A small contrastive image-text model, trained from scratch.
Model: 12.4M parameters, encoder arch mlp_mixer, encoder activation swiglu, encoder patch size [4, 4], encoder width 192.
Data: 203450 training examples, 20.6 epochs.
Rows from block 3 of the text encoder, named by matrix and row number. Rows with one number belong to one attention dimension. Each number is 500 + 50 x the weight over its row's rms, rounded and kept within 0 to 999. All counts start at 0. Numbers have three digits each.
# q: attention query, key and value (stacked) (text_encoder.blocks.3.attn.qkv.weight, 768x256, the q third), inputs 0-255
# k: attention query, key and value (stacked) (text_encoder.blocks.3.attn.qkv.weight, 768x256, the k third), inputs 0-255
q.199:392579460489457427538479494584484506434448507459548477465432530536467481520479549475419526423533520492505451596480608514543463579411543479464465464444477543526551585481558501491533447473530474482518438583472480582603589461460451399470487410476465515485513493440548534530397427555522594465479474451477458443481601473425553518569498536543517466416589434441540490497407505514408427558506547459480449477571519594473545484558517467556461544485546571450487440509425550464397498484524539431515479495512566505475480548500382507459545402490518507494473415530476601524530462483470512557486486488513596492582497430453558526492500521469520587480510516461435461472501447524454457600598507517572525531540566553532510592533450503548444417511475503528385474457524375466510472503434440
k.199:547379385557458532473480499457452539586492436609476464504423502501453452496554452521463474519466484504533499544505458505535535547505432567466457526522602619549559527529568569543545523504537436494467562566471493465400419495400561553542586464479585454397476550361516499506545493462524536435445551522496446462568518431519498471508459468424424508509510569476525452460542578508445548562500598545540451544474440457488424483528469474450490466427430516547466404535556426497483479480524495531542593469453517473532534499434559547530460503512489390558437387502469455484504504496469487424411541503515442407514438546573527525506459377503447467446431464513491495449488571405473545508528444498596450419547453521512510510458633542471597450502526495562526528445511560564486527521490499
q.200:365575519498481567509494526456452501405420486426554399483560504551472499589581444380546485550462483504499453399590462506594517410520470450572464470472483527412507595517525515557443454455507595578451569611482500469507514518520443563431472526501495533513547542524505481505439528489459549463511520460526376556516498580503455544493492549525524480466504488550493547601508435536509594479560526465437450539482483473490559471525538477549571542512487499479548514497514458462573473492504462500506508620538510416501475564465457444605498532440483462513579568455474481527555525498572445516522511425494525524492494488476512562539440484375458519529594548429521490487540425412509477491577401571443537481506435531517502419443549459504594394467555591488505415524425600547489499614484460
k.200:539421540462498457533581474524558475610558514504504443443477519461561529436469446597515493479567567516489538520395485473474507528445479527523498416463454527546524513398468484509509443510500501392471512432495553541399475480426543590543546384483539408469562540450439555489556455533483469528577424527497511546534525403475524480534547563456480524598523539511500451448491621482461430515442364487613534508595503512440505592550520494520470478451520515458450431558435473466442569440473473463424543416477463506575416453577477536476503407541561511531547494510569560535531501545490569474505545532455471496463642520457575463514526517577446488469475556607505439534476582421448516455488454455425414429501504461527487565532467488540490513532425468603473555430533465524523515410488501
q.201:467568466533474470498443436533544619425447498445585457509513418573575527542456544389533541446490516526490380527473572497485457568491506439498507491411463578529491519450518425519567469493573459493464519547475435545580588540500426498407473455492490495517532450487544459480439503549468575532484558458492480497515574482452549471553536621557530419508516441447513497548403513545457456451606482534443417468539557525427548500533578517569507604452498544469583469512500488440490542570560517550557437543479552527455511521536454528453503399505451502437619474484449570535455454515493493480544475468433584542569527525525594576505477577415507594482514596542493464524574451527484395575542515568456530535532493608474560493503519463494525407515475544436381507464538443478456498506417481
k.201:584382445499419439535584458502471478552523520625469460507470501470485514494458451573460444504540455450484535527476468461529502542443455564554468536507575624511516502477532484461564456516546480462483571472530520492435411480409548601576614420482571530430517538454543563506577441475528565545504555523452470515570486487535549538468464449426414473565494520488466445397576583519452513603461522500470545647548416465453414419545506425498430487472445454559432401540455539531479436413475535448475568422486513530512430504475575557503421443484471410579502471476533448528547463530465551469480585541479473452459452575492572434545523423520498502508457468580478494441435525442478553457574480464557513488545419438518552535505528572516509488465537505538471553417534551557525471496533537
q.202:324541588457470478478503572487499388492549502455521471459453586512471504502547458438468412520552476497433500412584551517564453424450550424513506551530440435438504543565581532443467481498489591559508600556510463553527496440578509494506441481506429509486512497548410499530438552539509582467564492462463436483520481574463473615494488451508558554530565470565473480569467446445489515570465457418456443568530487527525565501493532401567487510513580493407445545504506450485511468506441496459472517554512431417483401551401509479501513549439495491512533569536495515451646490480507481548499487527488553574463422467421474498511603521415490498473581407424552476462537476413559546500583421503524523490495542508544525544498494552483479484469463558512510413534441589507506449616396468
k.202:530517540471619462488460564478510459572504508471461401422499550482554469478578459596551511493540612564568511580398524500383566501418493563422425483410423445564546466401464576585500434478452474449545493507493493552443453483506507555503452468506581425515540511418477462528493560507416472459500433501493498511494593474429474505552468552467545505523547540458539425465418499527425479458515490490684419426503497511513532588507499559508518488467475545486485449505517478476448579428432467493479524500496534497543466482585520582488596489526504577488447516509550588476570475536506523527446573460553484450499560510500477489541476520584458518458533514413443487617520579473444422520476418451480477428480479445529469485403509393495585455473445444575519524479553502587486530468564432
q.203:467475414468518461562473459594504478456458482550521477448501545534533451571426561543360564434452473532552448627475472491515537632454482482461482482493520506588510553469464498486549509453538361437506426509506469509536606471401493423488515453467550518448438420454557515530469447537528525447423462487507524405479583451450553488519528546490497432454464470409496499422481521528460444541553611502516477478526531609426468472567496496524459548417453528496499460567491522445364509533607536526586525465468548523484545458472486501412540414520485516537450348489407567498451447514527543606530500506506545446558455487537490545496483490545583559453486546450403486492471497520507477567567546499544478526498449566527492547496522517514428498478463498459355518484543381475506554480457456
k.203:514405404561416462500549426484464553573466477548458487512445407458397476527500470481438499529478429523493488541526416462570525553557423512484472479548655600537470460623571498508581503398548484535447477593400532433476455539471500497506572508504508514454486497402595560435555482402511496462458661504499446451564504516600524477484492435449433496509481587476509476461626543526472552552455554526404499484469449464491468466469469511439556521509432527522477414532552498511543464460537554498540526452464536517452570512387582516496489505498487350599474457512468372543519481471430487475492453499524497497488418488591502548504460410477442457524488474504560556447450520485536532494534476485569558479476487485498552434499552571492517465521611449506529543474526543477509494502472555
q.204:506597472566516500481497448501524588438418494469535479543554412567512544513488554418645595503450492585494472545462535532551552485571459508569563425410489552543455515444485479551435501569528450535449453451468471463556509588460468511487469523505581466480495515501610460455462468487429502514504559494579543543472495480532582398504522613513474471469488464465489570571443470523525551449615471530450487458451506516442573617549570542544548532473490553519561517576485464410526584541588485571529416544527552549518548494551445410497464482536466477416558507529470471586396494497515526478514427468413529560544559593523533561475395512484471554539541639538501414542570518506502408515484552551406476495510581512498494429480498428507516519567496493505471541490509442523455493412470445
k.204:545473513480459448559567467488467492513497543617552491530482558432459533382458476468471434425504476412404484447563498426568476512417490473589497559581574575480504491540486517388490440553520532468507559465551564514510527494472533572511604450515496533486546550493533567511566499543566604577570495465489480525529417530485571527400524442526429482485484522488433415477598578510516439604467427497501566558506450385497449423547528425483477505495481387490484481552428497476458420449489540490454424415509407463495429498512533576539402475511499436543598502449522438466483512508547577436487580562505504518431469525471563441499517445497459537448487476600495541380460458447502576499526470503533522502617442430478513531532478527529459581474533559500433548482522544452531505431548568
q.205:506555528543440571470504495378499477498543527451455524584524494510512535490521489469588407497531465453445534426527528547523479354541554539522570488516477474422548469574487545530495530555505596544474608480537505491512406517552501591533463630501522452530507542490408501480554577476500480536570457447519532577455373473521435497427503491510432541531540568600510517536543488447561543446509412534481490502450494394601492507459514495461483497566520406502449511440564504589643537524423437546410505497519443464510459475529514493624419592553431520461528623559543423432508559535513407444552519514459416504419541517495473478492553523470473416514451468565575487513476515492551511460473498509470467426495566448526555439528514502419495545483490507544590463545450553528436482552519557
k.205:471554575386587514534473522577544479400503537415550495486520521548575552512447556480541474464499593484499477473531553538426485522418545431522472501466397394485503527406435483473512491475501538493507500417523430584547601469527450519380421483497493544583557463567466455544414495587419495542551395494473543558454551520394481562559512600588557514475496470516503485532353460509498453398535407498462448478548573563489504497524532491527487528528623448433534522475468550493424489508502501510451486552544464476458418491577439494485546406491533581428526518483549614456519489529578492531543535477498579562556570493460479473523553637508568530452556519523478455514547440540456451555470519465443563539523527524506497578519442491523469538485396536483426495506564463480486489533485473
q.206:452548568534457541474527569432493473483548525435421512541550422493504523501550507446600481613520431500445611389574528533516486374613530539543555461532496403454442486573516521527473495610469601556485607451534531470502446519568491552515457567510494518506541576590395470469507553447452477533586508517509469552505382524557423509454462426493507580560496505597489520579537486455570560447484420486468536508455495456534583534481494489470593479563498436494519569454522461536636534466439431496448504570542462445538490489496552454594477579453482509472553645506547466492533558493452443478527498501481426548428481513479516506471531499450485413552497443549564468487511510478536531416469499521416478500452530467506498450467486480495522567516547549490635492540435577546512441536532513
k.206:478565619439589488537541556494563481462495590401546489484548542490548533424473537525575483469499586494484506516478592502434487470452553463497516481419342388492467521380441509502434473527447529489514519390525499533546534486561525485477424551505481446547541487590473489533458532593455453531563361469524536574448511502410478568514516569572567512501528482544516482556367438477492434436516413467543466459484535485550519526501539499553460499555577488473463575475454501469485499513446478465386479540542450446530407466615434479515538485515520592394528607473547617471508523552589531493526499480483533535466617505394485449527567587536518522500556538512483471580541495529473444506490526521410476534500548455525480540502424431524486484500388494479468467543497472477528505483498429
q.207:470520526573489540469515500493499437471456479516489395530544558514577491512570482482570490581415472639524495506556495473531529459562423500551585484518498477561412534554463560541466477476502440500457519536431505417476506540484439533509489620456575480501458451480572437507480487498491446458400550459542412467462507539590443528476492460463562496488483503481464598512505431462520633498609529438522473502455474535426543569475489575485563594529486510510492529516519451424501511520557496506562493613486572437466580413444468422486432526450500445544546474492386448575525483503476543477533476429520482498468469609513465623498358459467546500533574548425545454532529529430554503467503417491527520488491386538545476427382520428458637520517550538480518511556472540569530437551469460
k.207:518511529472478423534581428510585533568573578588529507503510452387557603373397470555501469524544470427462511514447449402525441559496532494497541466470567492574497417552400397466477400455521514462524456428461529502482506528486499492502530444510430440488520447500498585487669583549519495479544471503449520491453433420550569446409596542489456478567530520478473398462586565591436456497440366485552569470518520546538432499472473515439503515524565464488392450486483510455498499436493481543378420429495456533483464475518484614425500516566513455460551512549485527475516542547550546523487488515499515534442537504462522488536548558558462496594525457538560521514468499454537517425505555436400476483541488421502491472555476503497475512499498445547426527442515493422487524413493560
q.208:523452542581449515541571471447546471409478511513502370566446498495500552466422606508507541565469418514389494535489481453530464586450550473518569562547515416443479493609477479521473438430502554595541422541380561485528498392496435461457562527477445640498452453514546577484535491486577474571494481544540532468406457520546476471373450516509416524591568512488446548520609408478512472484502488447516527497499538505524505479438512561492582575473470432524498536444468467520511468500541501487527539527628504438516565492506566499442381505522410504454557572484471537454525516547526513487567455513547533457476495564477466518434492577470453509540486449479488612455500446614577520452477493420490469549557492517543505510524525497584585540562567492538453599565468496487557443470525489
k.208:447524560526549600413469517536500499525546547436396595577514461500507484489534496480495522513544538531578563567487530559441569446512467570445491490360455542498457506437492506522434519587435434484465478531504451552480466508490580461517472555519489431518524547515587416398463533428475514487493526537456529477553545444562580537580465469516435485432560521514580535424470559486496544521470517470490405491532526530539521501517432538470450514534503604511499472547512510479570563497430431446567484531413463554470518607511509460548517535413517505550558541516515437525523460424436561407366482548496429517553529508554469567506564453453564443543470450446538445526541523421430474500514518483547558472467675464439402549514414557389401431488492543504605498525482564574493473473503508
q.209:385544408467475520565497614433564476452520442536499505430503533482448541411467529534447572419442456545506475429519473457545539497420547458490484497566481476417603525511566535385557621473527530459510414435459552477489564554459520539535468502492484521516440443494468447590454488494556566503451437532579543437468512481469437491499468520525481554533561454492473523471548459516491480524510511616518524515522493478416483525522549470470589483440556584532488544439480471510454563514567587488499585481518582632581546430522479444509459488525486575374504502514500586427463604569534518564512456457595557440506524496460440502471440487539480551480464594464492497463497576554537540465523380389535463437559597586443529549510450438520485555601480528517465517470496528505547507508590473
k.209:544457459417580562509452571466494485470460535494559520446504516494529606504533561492540488410458528631622550468615497549524498506518433477501416456526554507474481488432456482430520432511460492440445569515482487527457548576508495504479465614551481442573496410541509594552438533474470512575400435410517512493482417542544553579565502536535478486467442519488551579433449537520543543586456480507525472424562452519494446448547510541514447545505582414471411484555549575518458472592534600433455452538401603581438462415413533522511487540495558489512578507489416545540474452459499530536492524468566484588513526488532504515537509514473560547517549526501422493458382488493461477477474488420619610504503484497505494500526432541406546519425498511427520443523547555483555478523586492
q.210:498573477481457534533558590535573487532615595451489576501533454482514560387372495480492549495467476560465497512508485452519458559475592414400497471421385442487545502490489504486526456501478539533520471509518530487531608452474460437407425460451436490547444414509447501543555552541505526557421414515521569431514543458432478533513510568509474581596525355423473462491442436571473433503485466522477454536591560537441485499548439496549500589443524529547477511421484498581461508545549536436499489558524490552513501508538522552480441445435446589408544465457436649501453542591523522513511487501527521509544574569395532493511524605530508539529495465497467549513481472569509492429552587503493467542563544567426570586545530472461447482542475542429509549513444473536518462432540491
k.210:537491550531524513440485525530446450423539502469413472542447549542442517517540526506539488537556507508515592497527532551557494444440508624511452559458503463478409526494552522507408450535457469540506473495489449567532459425532483562487518532557468578465522562513574551381475497448513570503535494511452522521518518574566507583491392434474402414433507572560519569467517507500454582533562586372491513528471487473543562489457412469482510499576465449431543502490502489543521435430417413429569519575561513415438464554520553454469532498442420508594544599543534457523659442444446449525438530538548502503503413522539443510471576393500486423474534381439497473496560565445475556439561444499615497517455530468526442501476495537560494470499536483496541456550492566570483437582481523
q.211:483513483524414426577575442528579480511508437557575480488553504462425500500465475572465485508430418479469405514461469407550574498514534443414462496442491521587502597588508456460563531448558473482446459450474539369475561467474472512519523400530514513484462439586463459632525527603527521486471606530499486428527411510402501455499568508550553585541510483447415510531530445496486449485485534483563382565474483579447506557506553450554594531453463592474540505545408531491420579466619532562515530509470487494528541473451507528515492465524451442554551433513495530515513504537519564530503428464400623478463469505486494521560494600544439566517520514524566483441539484545583491481558464434411480482533476572555565541423569467527487541549531562479477529436501487403500542474443500
k.211:573521489535525514391490470551502534510529451486381549506501472541519508448492380518542552502570491561506559450451422528520393462488504542573512447450512473490435496412555529500392475528418502477504419501480491522533480468557535614532474503504482548527482620516553522364527500437507539516521473568558562530604526551573581466531403472401470422543446478534542559546524540514451550534531497453535623484532525466446604493473503537518492492459450461473601517453518524497551466522420464442560464545537505495493524554584469450416516518454464551528514597543525509517572455481467459503492536502478450510514542535555504484450428365500418421488507509424476588506588562468496476405509502566511434498427399487475443422484470480520508500595511495466604504452481529674492445509522479
q.212:505517488427511546514474447493511518489493460467538513573455433494462593564488460457498533483560508491521486454486475512620553511534408539537441428563523650502563564434531409549540581526583476486469440493538465508476525574455533583541519397575474453404588555547472585479470432489470582566498537524448518557533376471596529444554559564538397438471470566536512472474483549532489570534489485548401476535513526464437531470604547367538542496438535537480519444505463530459514590506543446555463518424417555565506438463589438472576464490506519416523419468503547542542481460470470505458445524529420505563507580509541588456536486493478474495527450556602465498467553481439440497499591469500395522367523567488496498531539504540486482454487458496566487517391468478523459520441510498
k.212:522485461478564543436445501498409578488450457528517520512481545548526521527568556427501503453504602527529510436525535561492418498584414516531511488573579539384572441410539478551567571554509516445517516448509439557535510550510524528508517533457555505525559603446415456423392379382461482515559479580483575555519521454538487479573461500446503511488413453484575481482435590478479503512540489506409584445608497471430463459561489557459483432491497420469589534476545485525567477527480483465552474465409513549440495532516500492469469477505528496490532495461539411488443471443424479402533516611449414527604492543569609423485513440451490471485458526600409542526470479495355562531469591493531544512422482485410511485597493507450523498456434455496503522496553492501530496471512491
q.213:479558488555453545502533499428534550475517509416411560605484398519454562442489549486609585416520476519436523556415587525542534470488510574522531441458412562482554514446502519536501563621545497477517409403475516506526510552473553517553488481473526443451504560475512525492498471509539533566520436528552630542468504377524530407502491523508375479419560505535510522540506523501493491471464437533433513549498556426521549539540532474496531524449518546539477472468490476519554623495508509516433490480513483557545511508632414424561434561541484557430520508529491528487460561520498494432452458470438432503499586527495524502502474506549447489548408536576472415513537600505508511480477500562455422410572685486481468514529480452472431508581482470643522538465415464559503478437525462
k.213:484554491425610512471445533531455557472447511553586548527527611492500505471516560438499490443473634517477461436564552521522448558516431413542517554505538494439586484438478524485470499534526506508578550476533394521588574510490491509436511510456486568580537480512482461515349464466473575540494513518479558464480469520439482541559466475538500541430476421449487388499380618533452485529570489504421496504513481477478461406579491399474496478450564464464553564516492486476426453490520491546531404504451451502459460543467475552515501433470479461428519432398484497442440472486489566438448525553481562540630431564521560434535496429410540568462548521503412574480518418459400565552484574483544575488518476500403482521539474521499538510438399566472415499513546535449535530456497440
q.214:536478468466520438544469387469513550553490464635606469486468483516546566474477545504478399432498560448432441509520538504483440549547484454484579529559603543502593415554445426469592550507559442426456545424496439504520526557503469568511590446555482516546564442490463528537492511560509498553551522473410527469405354436475544502465573541496482522571490541512502410462488542437457455521501434489486500510489496490492422485468560473457442539487551432482508470528492543508450532492526476607467527415427511518451449422488524594450450417620479434521483463548475487425470496457481563470565501561422512497532472532501520441533536546513497519501528479673557542494459504547473465524450537434442505435477469452529520582561533556448511540425414487538469491407570437421466582438415530
k.214:595464423470408491513472483486496496503483507515496452417487460563498522584506525462464472497505432498555500433594457495489470478476489440445422570619522449435545500572523473423652446455470494513513527518458519519505529515552466556403489549522500597602450430516492508495579465464501431600405458497461500504504543565473488575443457524507521482565453537496518548405603358439592507471557524576503549505433500470486495374462448520537471504527459394512501486449560569587462427497512480485492603492534550502412470478532584581532478515563482519487428536506498501478488501536529470502584519543585562435509472455561443517451436564492529444448503493511495575545456477600533515450566453408549550638422415522497517436442455466503542496458578508413524513522558496513466513516569569
q.215:463445503509514499473541595496479514493436552451423506452556475378451423560550485487428584620519498524545587474475424489485516540582479531537424503517531388492453485560526583529441481436449579549593414574470551481501413478499472477500465559496524567475478515528498450528469519355452452423475542539545393526552557608530419508503400420521612522471438458457469540514554481569444522437452560466511521443460419571527496464446430566508612404536505514535529561418501453478540416403447471519537488542556534488538529508483518455480617531442572498486479552428510505534561532538427477566474494524578505500463417475519485530530519442501503465516492447361446513500527455514498499478451500472468523556445457533477416412455482513593532484545556526455533520531514560492569463515568493
k.215:488550539543528515496523443479491544444544466448472496501555431492503510495508499446536479498476440475511492518463521512537474368550538527451615377500439526560431496437493573625436510559515501495447478488492505455537506584541557426588451530532470355460452534555527509487562543602514446459516470461554478522539488486528450440528596525483547495458548438546522559608439467525494541452452539475541549441471515485529578640511556539568527503471516614479441514560545455478503554564543505517443464535477454501565559477434406393508500642502482507488492554518528485570440525478538433523539442407499476531477537460446485586474477392453437474576566539486514438554511566486553421489464532586458357465510563511507507475521472413453464474535490434505494369521431471529448478459438430
q.216:420584522508518502470535532597517510389460480436488531562501415534482506548448578459454574529509493522464487526481585499547486581480517483528466481471397428506484573439538489498430501553520517562502385473531487519611573465494456412513469414521466529458565535561503498445432468543473598501535508563483504470523553524426556504518458514569523477470538367465479534574449494525475467431516493472435502483506537621434614500557533467533539484509511566431626526520425455478472516456524448523555424577527505505493482565528447449488550479462555544429534486478529601490510502470480519633481415563440571554554498490520547531457548567483506530477526517463408447515619416520484523511570536528446477568507608609515481500506401523603373474515497552471462552473509389522466501455451451
k.216:532462484596462480517522533464433470514461498496489472496499551457432364456568441511517488470473511478498545576465527488524583432487435579525492502488528596475475534464562569516508473538501491497503569495499539465450375489456631537611570541455590467422475605427543484560518537435533508489541545461548485566515486568531509523507449433474459520418536551510506512490589581508510519607496579524563511520479407358585464481579528460476492439497391465520420444585522439507503459486447548472497515442489485465592476527479563432604465563462482425553474474442548472561490533540540567424464563492533433472411478541522526508526463348468393500435454526478469499499478527443481532507508408498606457413552491418512527528425549467528541516483553517541548466474500608566542501511527466
q.217:521430410478516470516460504550472433488561463614485441406456660528520421454510518545356446467465536479498515509532415523467484490442534450392542589569517479553473486561446533456516473419501450465482535572539467469478544429519502451505497503477500532496409404500463502586551506562561493472462429456463509432523505505461506599469555494458551528530512488419484480428495484425512461589507614463577463536563477511466456446491489526489402492502404504480477512526538511522376468545513582465524589460454531492496527460411581539435463490481482515591504435499468485448506457493506500516564582527535522456510411502508423522523527490525530518408507431409528505468417508509529534497558502382650511545495416540546548607506569498446480548400517510427484447592507491470497508596444500
k.217:489504523488518525449524450524526545568527520467446484501502428489498498578500509491476527592534457553557514561531419490493493586528528552473444463475513505575458400547479441605560445417530477588473455594358511519499461470456434432441436546491462509524541433414568572409556544456415456396399606518428514442526537487612475442521494500520517489578474522456540523443555499557476549424451549500492467469492558598495490520428411611469611547541493575532505419418548583482554514517562500519538532528550591541433534543438523541474578493505506458522436506561446484500522502483407431597465470428539499519519488426535466593473548560525557447579496493435534526555516489471480478460518457485415565506432483528546469393472511506458514396507544406503541506557514474548482471563479536
q.218:407473507510560517460525569555518525427505486477454507484542398430518466567514554508513627632501496571550574515433434473500503553570456548509512440472503415515432499473490515495420551504496511543536396491462523443519461469504426421514452509545498504457517484567477477460442499410420500457508558559534458504535542547541453467571417447490607537490476408482480580558470495554478536434501517475479570436486492649435561607489494588537565435529487588506593564519458427428506553433504456504572493549535557528536552523488452399421616510455554474470468542482506547599521530516430511617503408498497532545512465487463513549515524537511518490589529498434441417494585487513472508444452609510384460515432531566509484473489469511600464520564515492472453564493501454527590463471525455
k.218:532570514624464445530538456410462520492488521498534515469494539429443466438543420483535454445483474410467505524468567475544505305499552498522547461471512533527424473528518543535421447571459570529446525499495551476492412556526643512601538538492483410496458546510553505537559555519583515471555512476572465525516427554522501494422561466474472514453582556556509521569579519481503511549495491470582536463445428385583494528509537491535479494518455511515426548571514418481569475570440508515432454463457418490564467532478511449555428585472450460516548598539520427518495535479576488424476540443529457504396474472426496516467474353437340520520555528478547549480452540453556477493458465547506433459540543414519567479450488456494512523517558522506534399499439592481469522498487516
q.219:452656504556462525481505482496503517437538548446510579593517385594511533494501572439603482445495467490433499519475651551511505447517578506518523458438388488430517547464473502501489464618498499527462504400561504497576521529512488529508452522527525446542525585553461470464513520538480494617570430479484585497504466421436515449448510561557427500470528456568472526578481449486507504381554403546430441489470570475476619532540525451497503539549530491496571535505529449553539602500515472532493448533558448513481481521591468465581414476509436581423606543490526514500446512525543472483531478479372449575482576518509532487462538592481509461498459543587535466514572489525553436511520595590433437517514586503518509489529464508491365535518496517475506557485451429566461513504453501
k.219:535495547445555491563484534610439417407453564484574468518501590503443520503509543482521479464497578470432477519557578484465547539406448479567428586484464501444531549442443505416506464544517515519537603433528458525501512406457474535463517492491546586529537489505552524531401518508476531557550457471489539571487482598449489617513392469598445509451487507505449457448410541520480413578541427463463431587478495455529478435575523409493465462508485383490466475525431541533464460484514562472460446525504465437500365476492551519562433404485520467516525520397527548480561437496534574453461599551473515494499518581493562360570531494495516592405559508542433491499503423448427539538538479449528571522577477435516537574471511536548504513459461584490458543532565553489531479525550488
q.220:494494529471475537509464517466440421561506515510495410466451634555503483455542445480488344448531503531509468453609503517555529407453497475523519526490497555477537521509519518444532483489508500500531604561474479533489482471491567614455512514500456474480489480411498533511515524556539506472486466406486444530479515522538451603510526482502433491506519599540565465435471507434543580596492504466516470588529506375597461441504483392505485547516504460508387420478546481530491441532474541439437567507473488428471404501440523517582431508486441434551479513480456505485575484513520465453471604435540465501482526557462453511524443421522490468456565488494550469513430516397549573474583342482566548401550510437543533531460515473396595463424496487546566429557454607604482432580482461
k.220:497489508399595452482478538538581490574497457496523475525472504488616503462481512598488517516560583522506496511412461496439491647487498472392467490450500423552559456494476471515542582450503492411543440463492427545474541495533472528518510440498513533488566460433444472478458478503439444470510441523426527502418544346444510468570481541494556501567514450448491455471433546476445457430508406534543470435558535659477499560443528561448504488481596519460545504471458515452461554447474469522495568492515564479461495476601460636434603421587552561500533429534517594445500484537459536575443439550482552539594511518528496508500522656559526470523493460528493448568534519525468520541511514450430531453462526577518455514520521525498503480513372478559451584486503417439530523420462499
q.221:525387477557526419506514449468477587594406519537577424437481539487457480487514409474429501446507522525516438485518450478476508535450455445513398542436573604495534507428534464497518463422523531441483453600386526496479488515492515527464559465393453588500522493432631479498491427443498516504441593540533505507561541555554528464528513568487567440478509537470504441475498498538469524535555546479500493489493429442498444443496575569491512512425481537506524481556477555428490425567509555487533467458495535463486507552475473543463542479471551392501492471532493445522515488467504504425431487535592551446522492465461564494574362444430463601507558567529513645498476493506445470518458388470496542500562390505395481477465490439545683417571528457493514499433538555466556525442500530
k.221:460396400525440540482518472463468517616613417572453546540461406532579499466451449514416547509491412489496545461469442507601473499558466502536521453586530597522567535499580561530488575582495460487469465527587583460374511515463498515535512417518474456412459589498387506474568434486551553578492443549522508432505476434529529463460532483402469496549469458511501496497571548503512527523420544523469605608520552524412497512575519404538487457424439526559528519463549496464527552519527490494525519438410491562565510485502453503473513553502473524526401462518457455530467485516483489502575548614451428493524515490530537544490440461478539483557359460540496462435497565436553523463527517571472389495484463537445465510565495577437458539499545480519521548448434398502475473402525469
q.222:605531424475477519531456436499507463441479517530509531515431540589498476490473521490513419336487494440467424557489523541516554493434521515469505537518491569523545502517465537475544526495513419481452529445556439539492529453477592523500502485505553422496448472464537539547523492601564478561509418402515581489393503382445597530482547545504364447500504574519512479457477506430570457517510496579471453544482523421568437446523532404512403551457473450549436419539588556554443510557536509545479561457499433522504428479540507527536394500611427585487528432547468514411424492484587475453515577488462449436511574500535422476453523500570539514420462524570506499529434568518507469603553500523587484486530530456559536563548525562373421495484467487565486454510538468511417564523525480
k.222:449445457395528505499433517587508521464439482530571513521464527527522533596478592491464517540461531614519451484569441483461543665486488487489425569526570494502526515502509411452580560411532430484538477472449405562525517475490408482396512471547507630575550470490556509483397463429420520492457557481446485476502552547484450511574434475553510473496430498457481483403489490511529496487557520539413417485566499565436488431461453535409548548545553480457556453448456548491486469434563526525586515508544623496394520531486571520487569393507539443533523426463467491462514452433440519507518489499508580501585437502548515480528506587517570529461497522511522496446538403541464541510541510394500643516479497568528505517521518599551499503467499539428489573523593489435548499556525534
q.223:531555471515459477518433450537498545449488503498497515543407432555541561508458586516510542410482500509479471590436623530514506529480543503473557444448454592538555565480486485527588527600562404462514466425535464545550630545414469493498461428539556432500481497467497521488484437542546552560500431482519596478439524350457549429529549574492398445501501492458527482493436504462515441485520461558460473485565602506420511562592502500497465570470498528535504398514531537523457600527588540507488525482516561595500495456555459489526431441555453554463513409527476572510404479469459531473534500473421526468566598560575525539443526593548492509515430564601473432544493547546498452544563561520523490444506573508541529585580481486446441457497428499540409559488465387494447530462495505
k.223:496494445516431475526487532489429499496466497542559503531456549474417506497500565475485439468483538450430485506594490495512539588462478444490428589546621547440556496573519475397624499446583525575549568509427464526527522436426524548493597525510553608509520459417552501533503487451551541518491542513460504454502480533494540537485457458538447497486477505473501465384545542469468468630591539504433457572464419468525402425504470448407481486490498399519451453552455519541457454457535561526537550455521526492451430512410578559525419462515460361549550428428475441458514469458468534409474530545488500473545394548516529466483537477482500547478492443554512556404458468541449616530537476412594612489564494494482551529469567591537540517440508521468431543511527578457540524533498590
q.224:469509491559428528518537482524526403544532535527392547537493598514528532487449504545379529540524413502528529430493474523543566497408575538456443502537510507539413526578510562461479498553461467457498409524554574416405508462512530398509446526417465498489419488519453538471546459514588438494472437562476588449441532466506458470400546389455534481504518498528493571429581418433472587500456488445565484495522558543441550487515442485503531545526444472526496605441532486535516496553514485414532490527545482435548595466497493448405478570423519552496523481556469454535495515514482422495524581522579513420382504443482430577383495501511558467490447473423549538493508550538638563572567484496522493500485492548473508489470464418498477505554609412526544468562395460516485407514555532
k.224:496484544476487534459526516489479408588611565490472490491473568463459520495468454516426424597613472439486476427556429517535408522531515481390483560495548483516485495597477485469502419465434526476533505543501498496487550464528440484435432498517398522473489452590463532511526580558564543516503467507432457459516430543538456620442569394444489529561486428506504494464525488444502533562459488350527508529567568565553512409505392449534483507583460455454470548492529514492499423489429402423496465581485486419408465521451531538438516518404497518560602540493428482492554458480446466499535529608564562495471448478455505554493543552433429458569518393473556562465485393498555523437568506448509564470476478504498535523548504535482521512451539475476552453543396535422499388479469529
q.225:480433495566466488503544407471506547532439428478448503470440460451448463531502478603428559547567488421525479517349460484476510503549530606505494452510586548520533467545596438508543622427538541507506391502433569505414415500532523460566542443472524522449534614512477435473480470436516485421528594589546531518539499446555492397484514505471557515556474554550495549500597510415483446477446490522526581443510493535494531564462506599476589414535454566484577474493444441540527535470477458495510555400491549552517554539496493427435562532551513476556508516604622415467555547465417479522536449562487474469481482420544482502487508524539457428530385516527532526487540514535532532494410530453392474489439550519567549470512475549565535503578524443566572525469522517416539523528502541
k.225:472580445580412544565558501551554507439550539488531568539555536535389514447427468418478454418403415495448444505586527410645532457396526410501437505517413540502474536536496578478472447491549491578462475576527560440537568481458534464474478479494457484481429451562502500555544529589561499566480475493521514430529467558436546543460536487615474478491525423441424474514537447558502487465508558530490485541426507467460524466529558447533536563467449567537492502516501529499478439523571531494509491538493412522527523606454549518582440505430430561465565459463471552478426566560603492482489509464494562467444538521462500543477481468518487604475508558461560540477462407493584557484553474572534465575670495540415576483450505479491409475545539444415468457559469520472450528487505478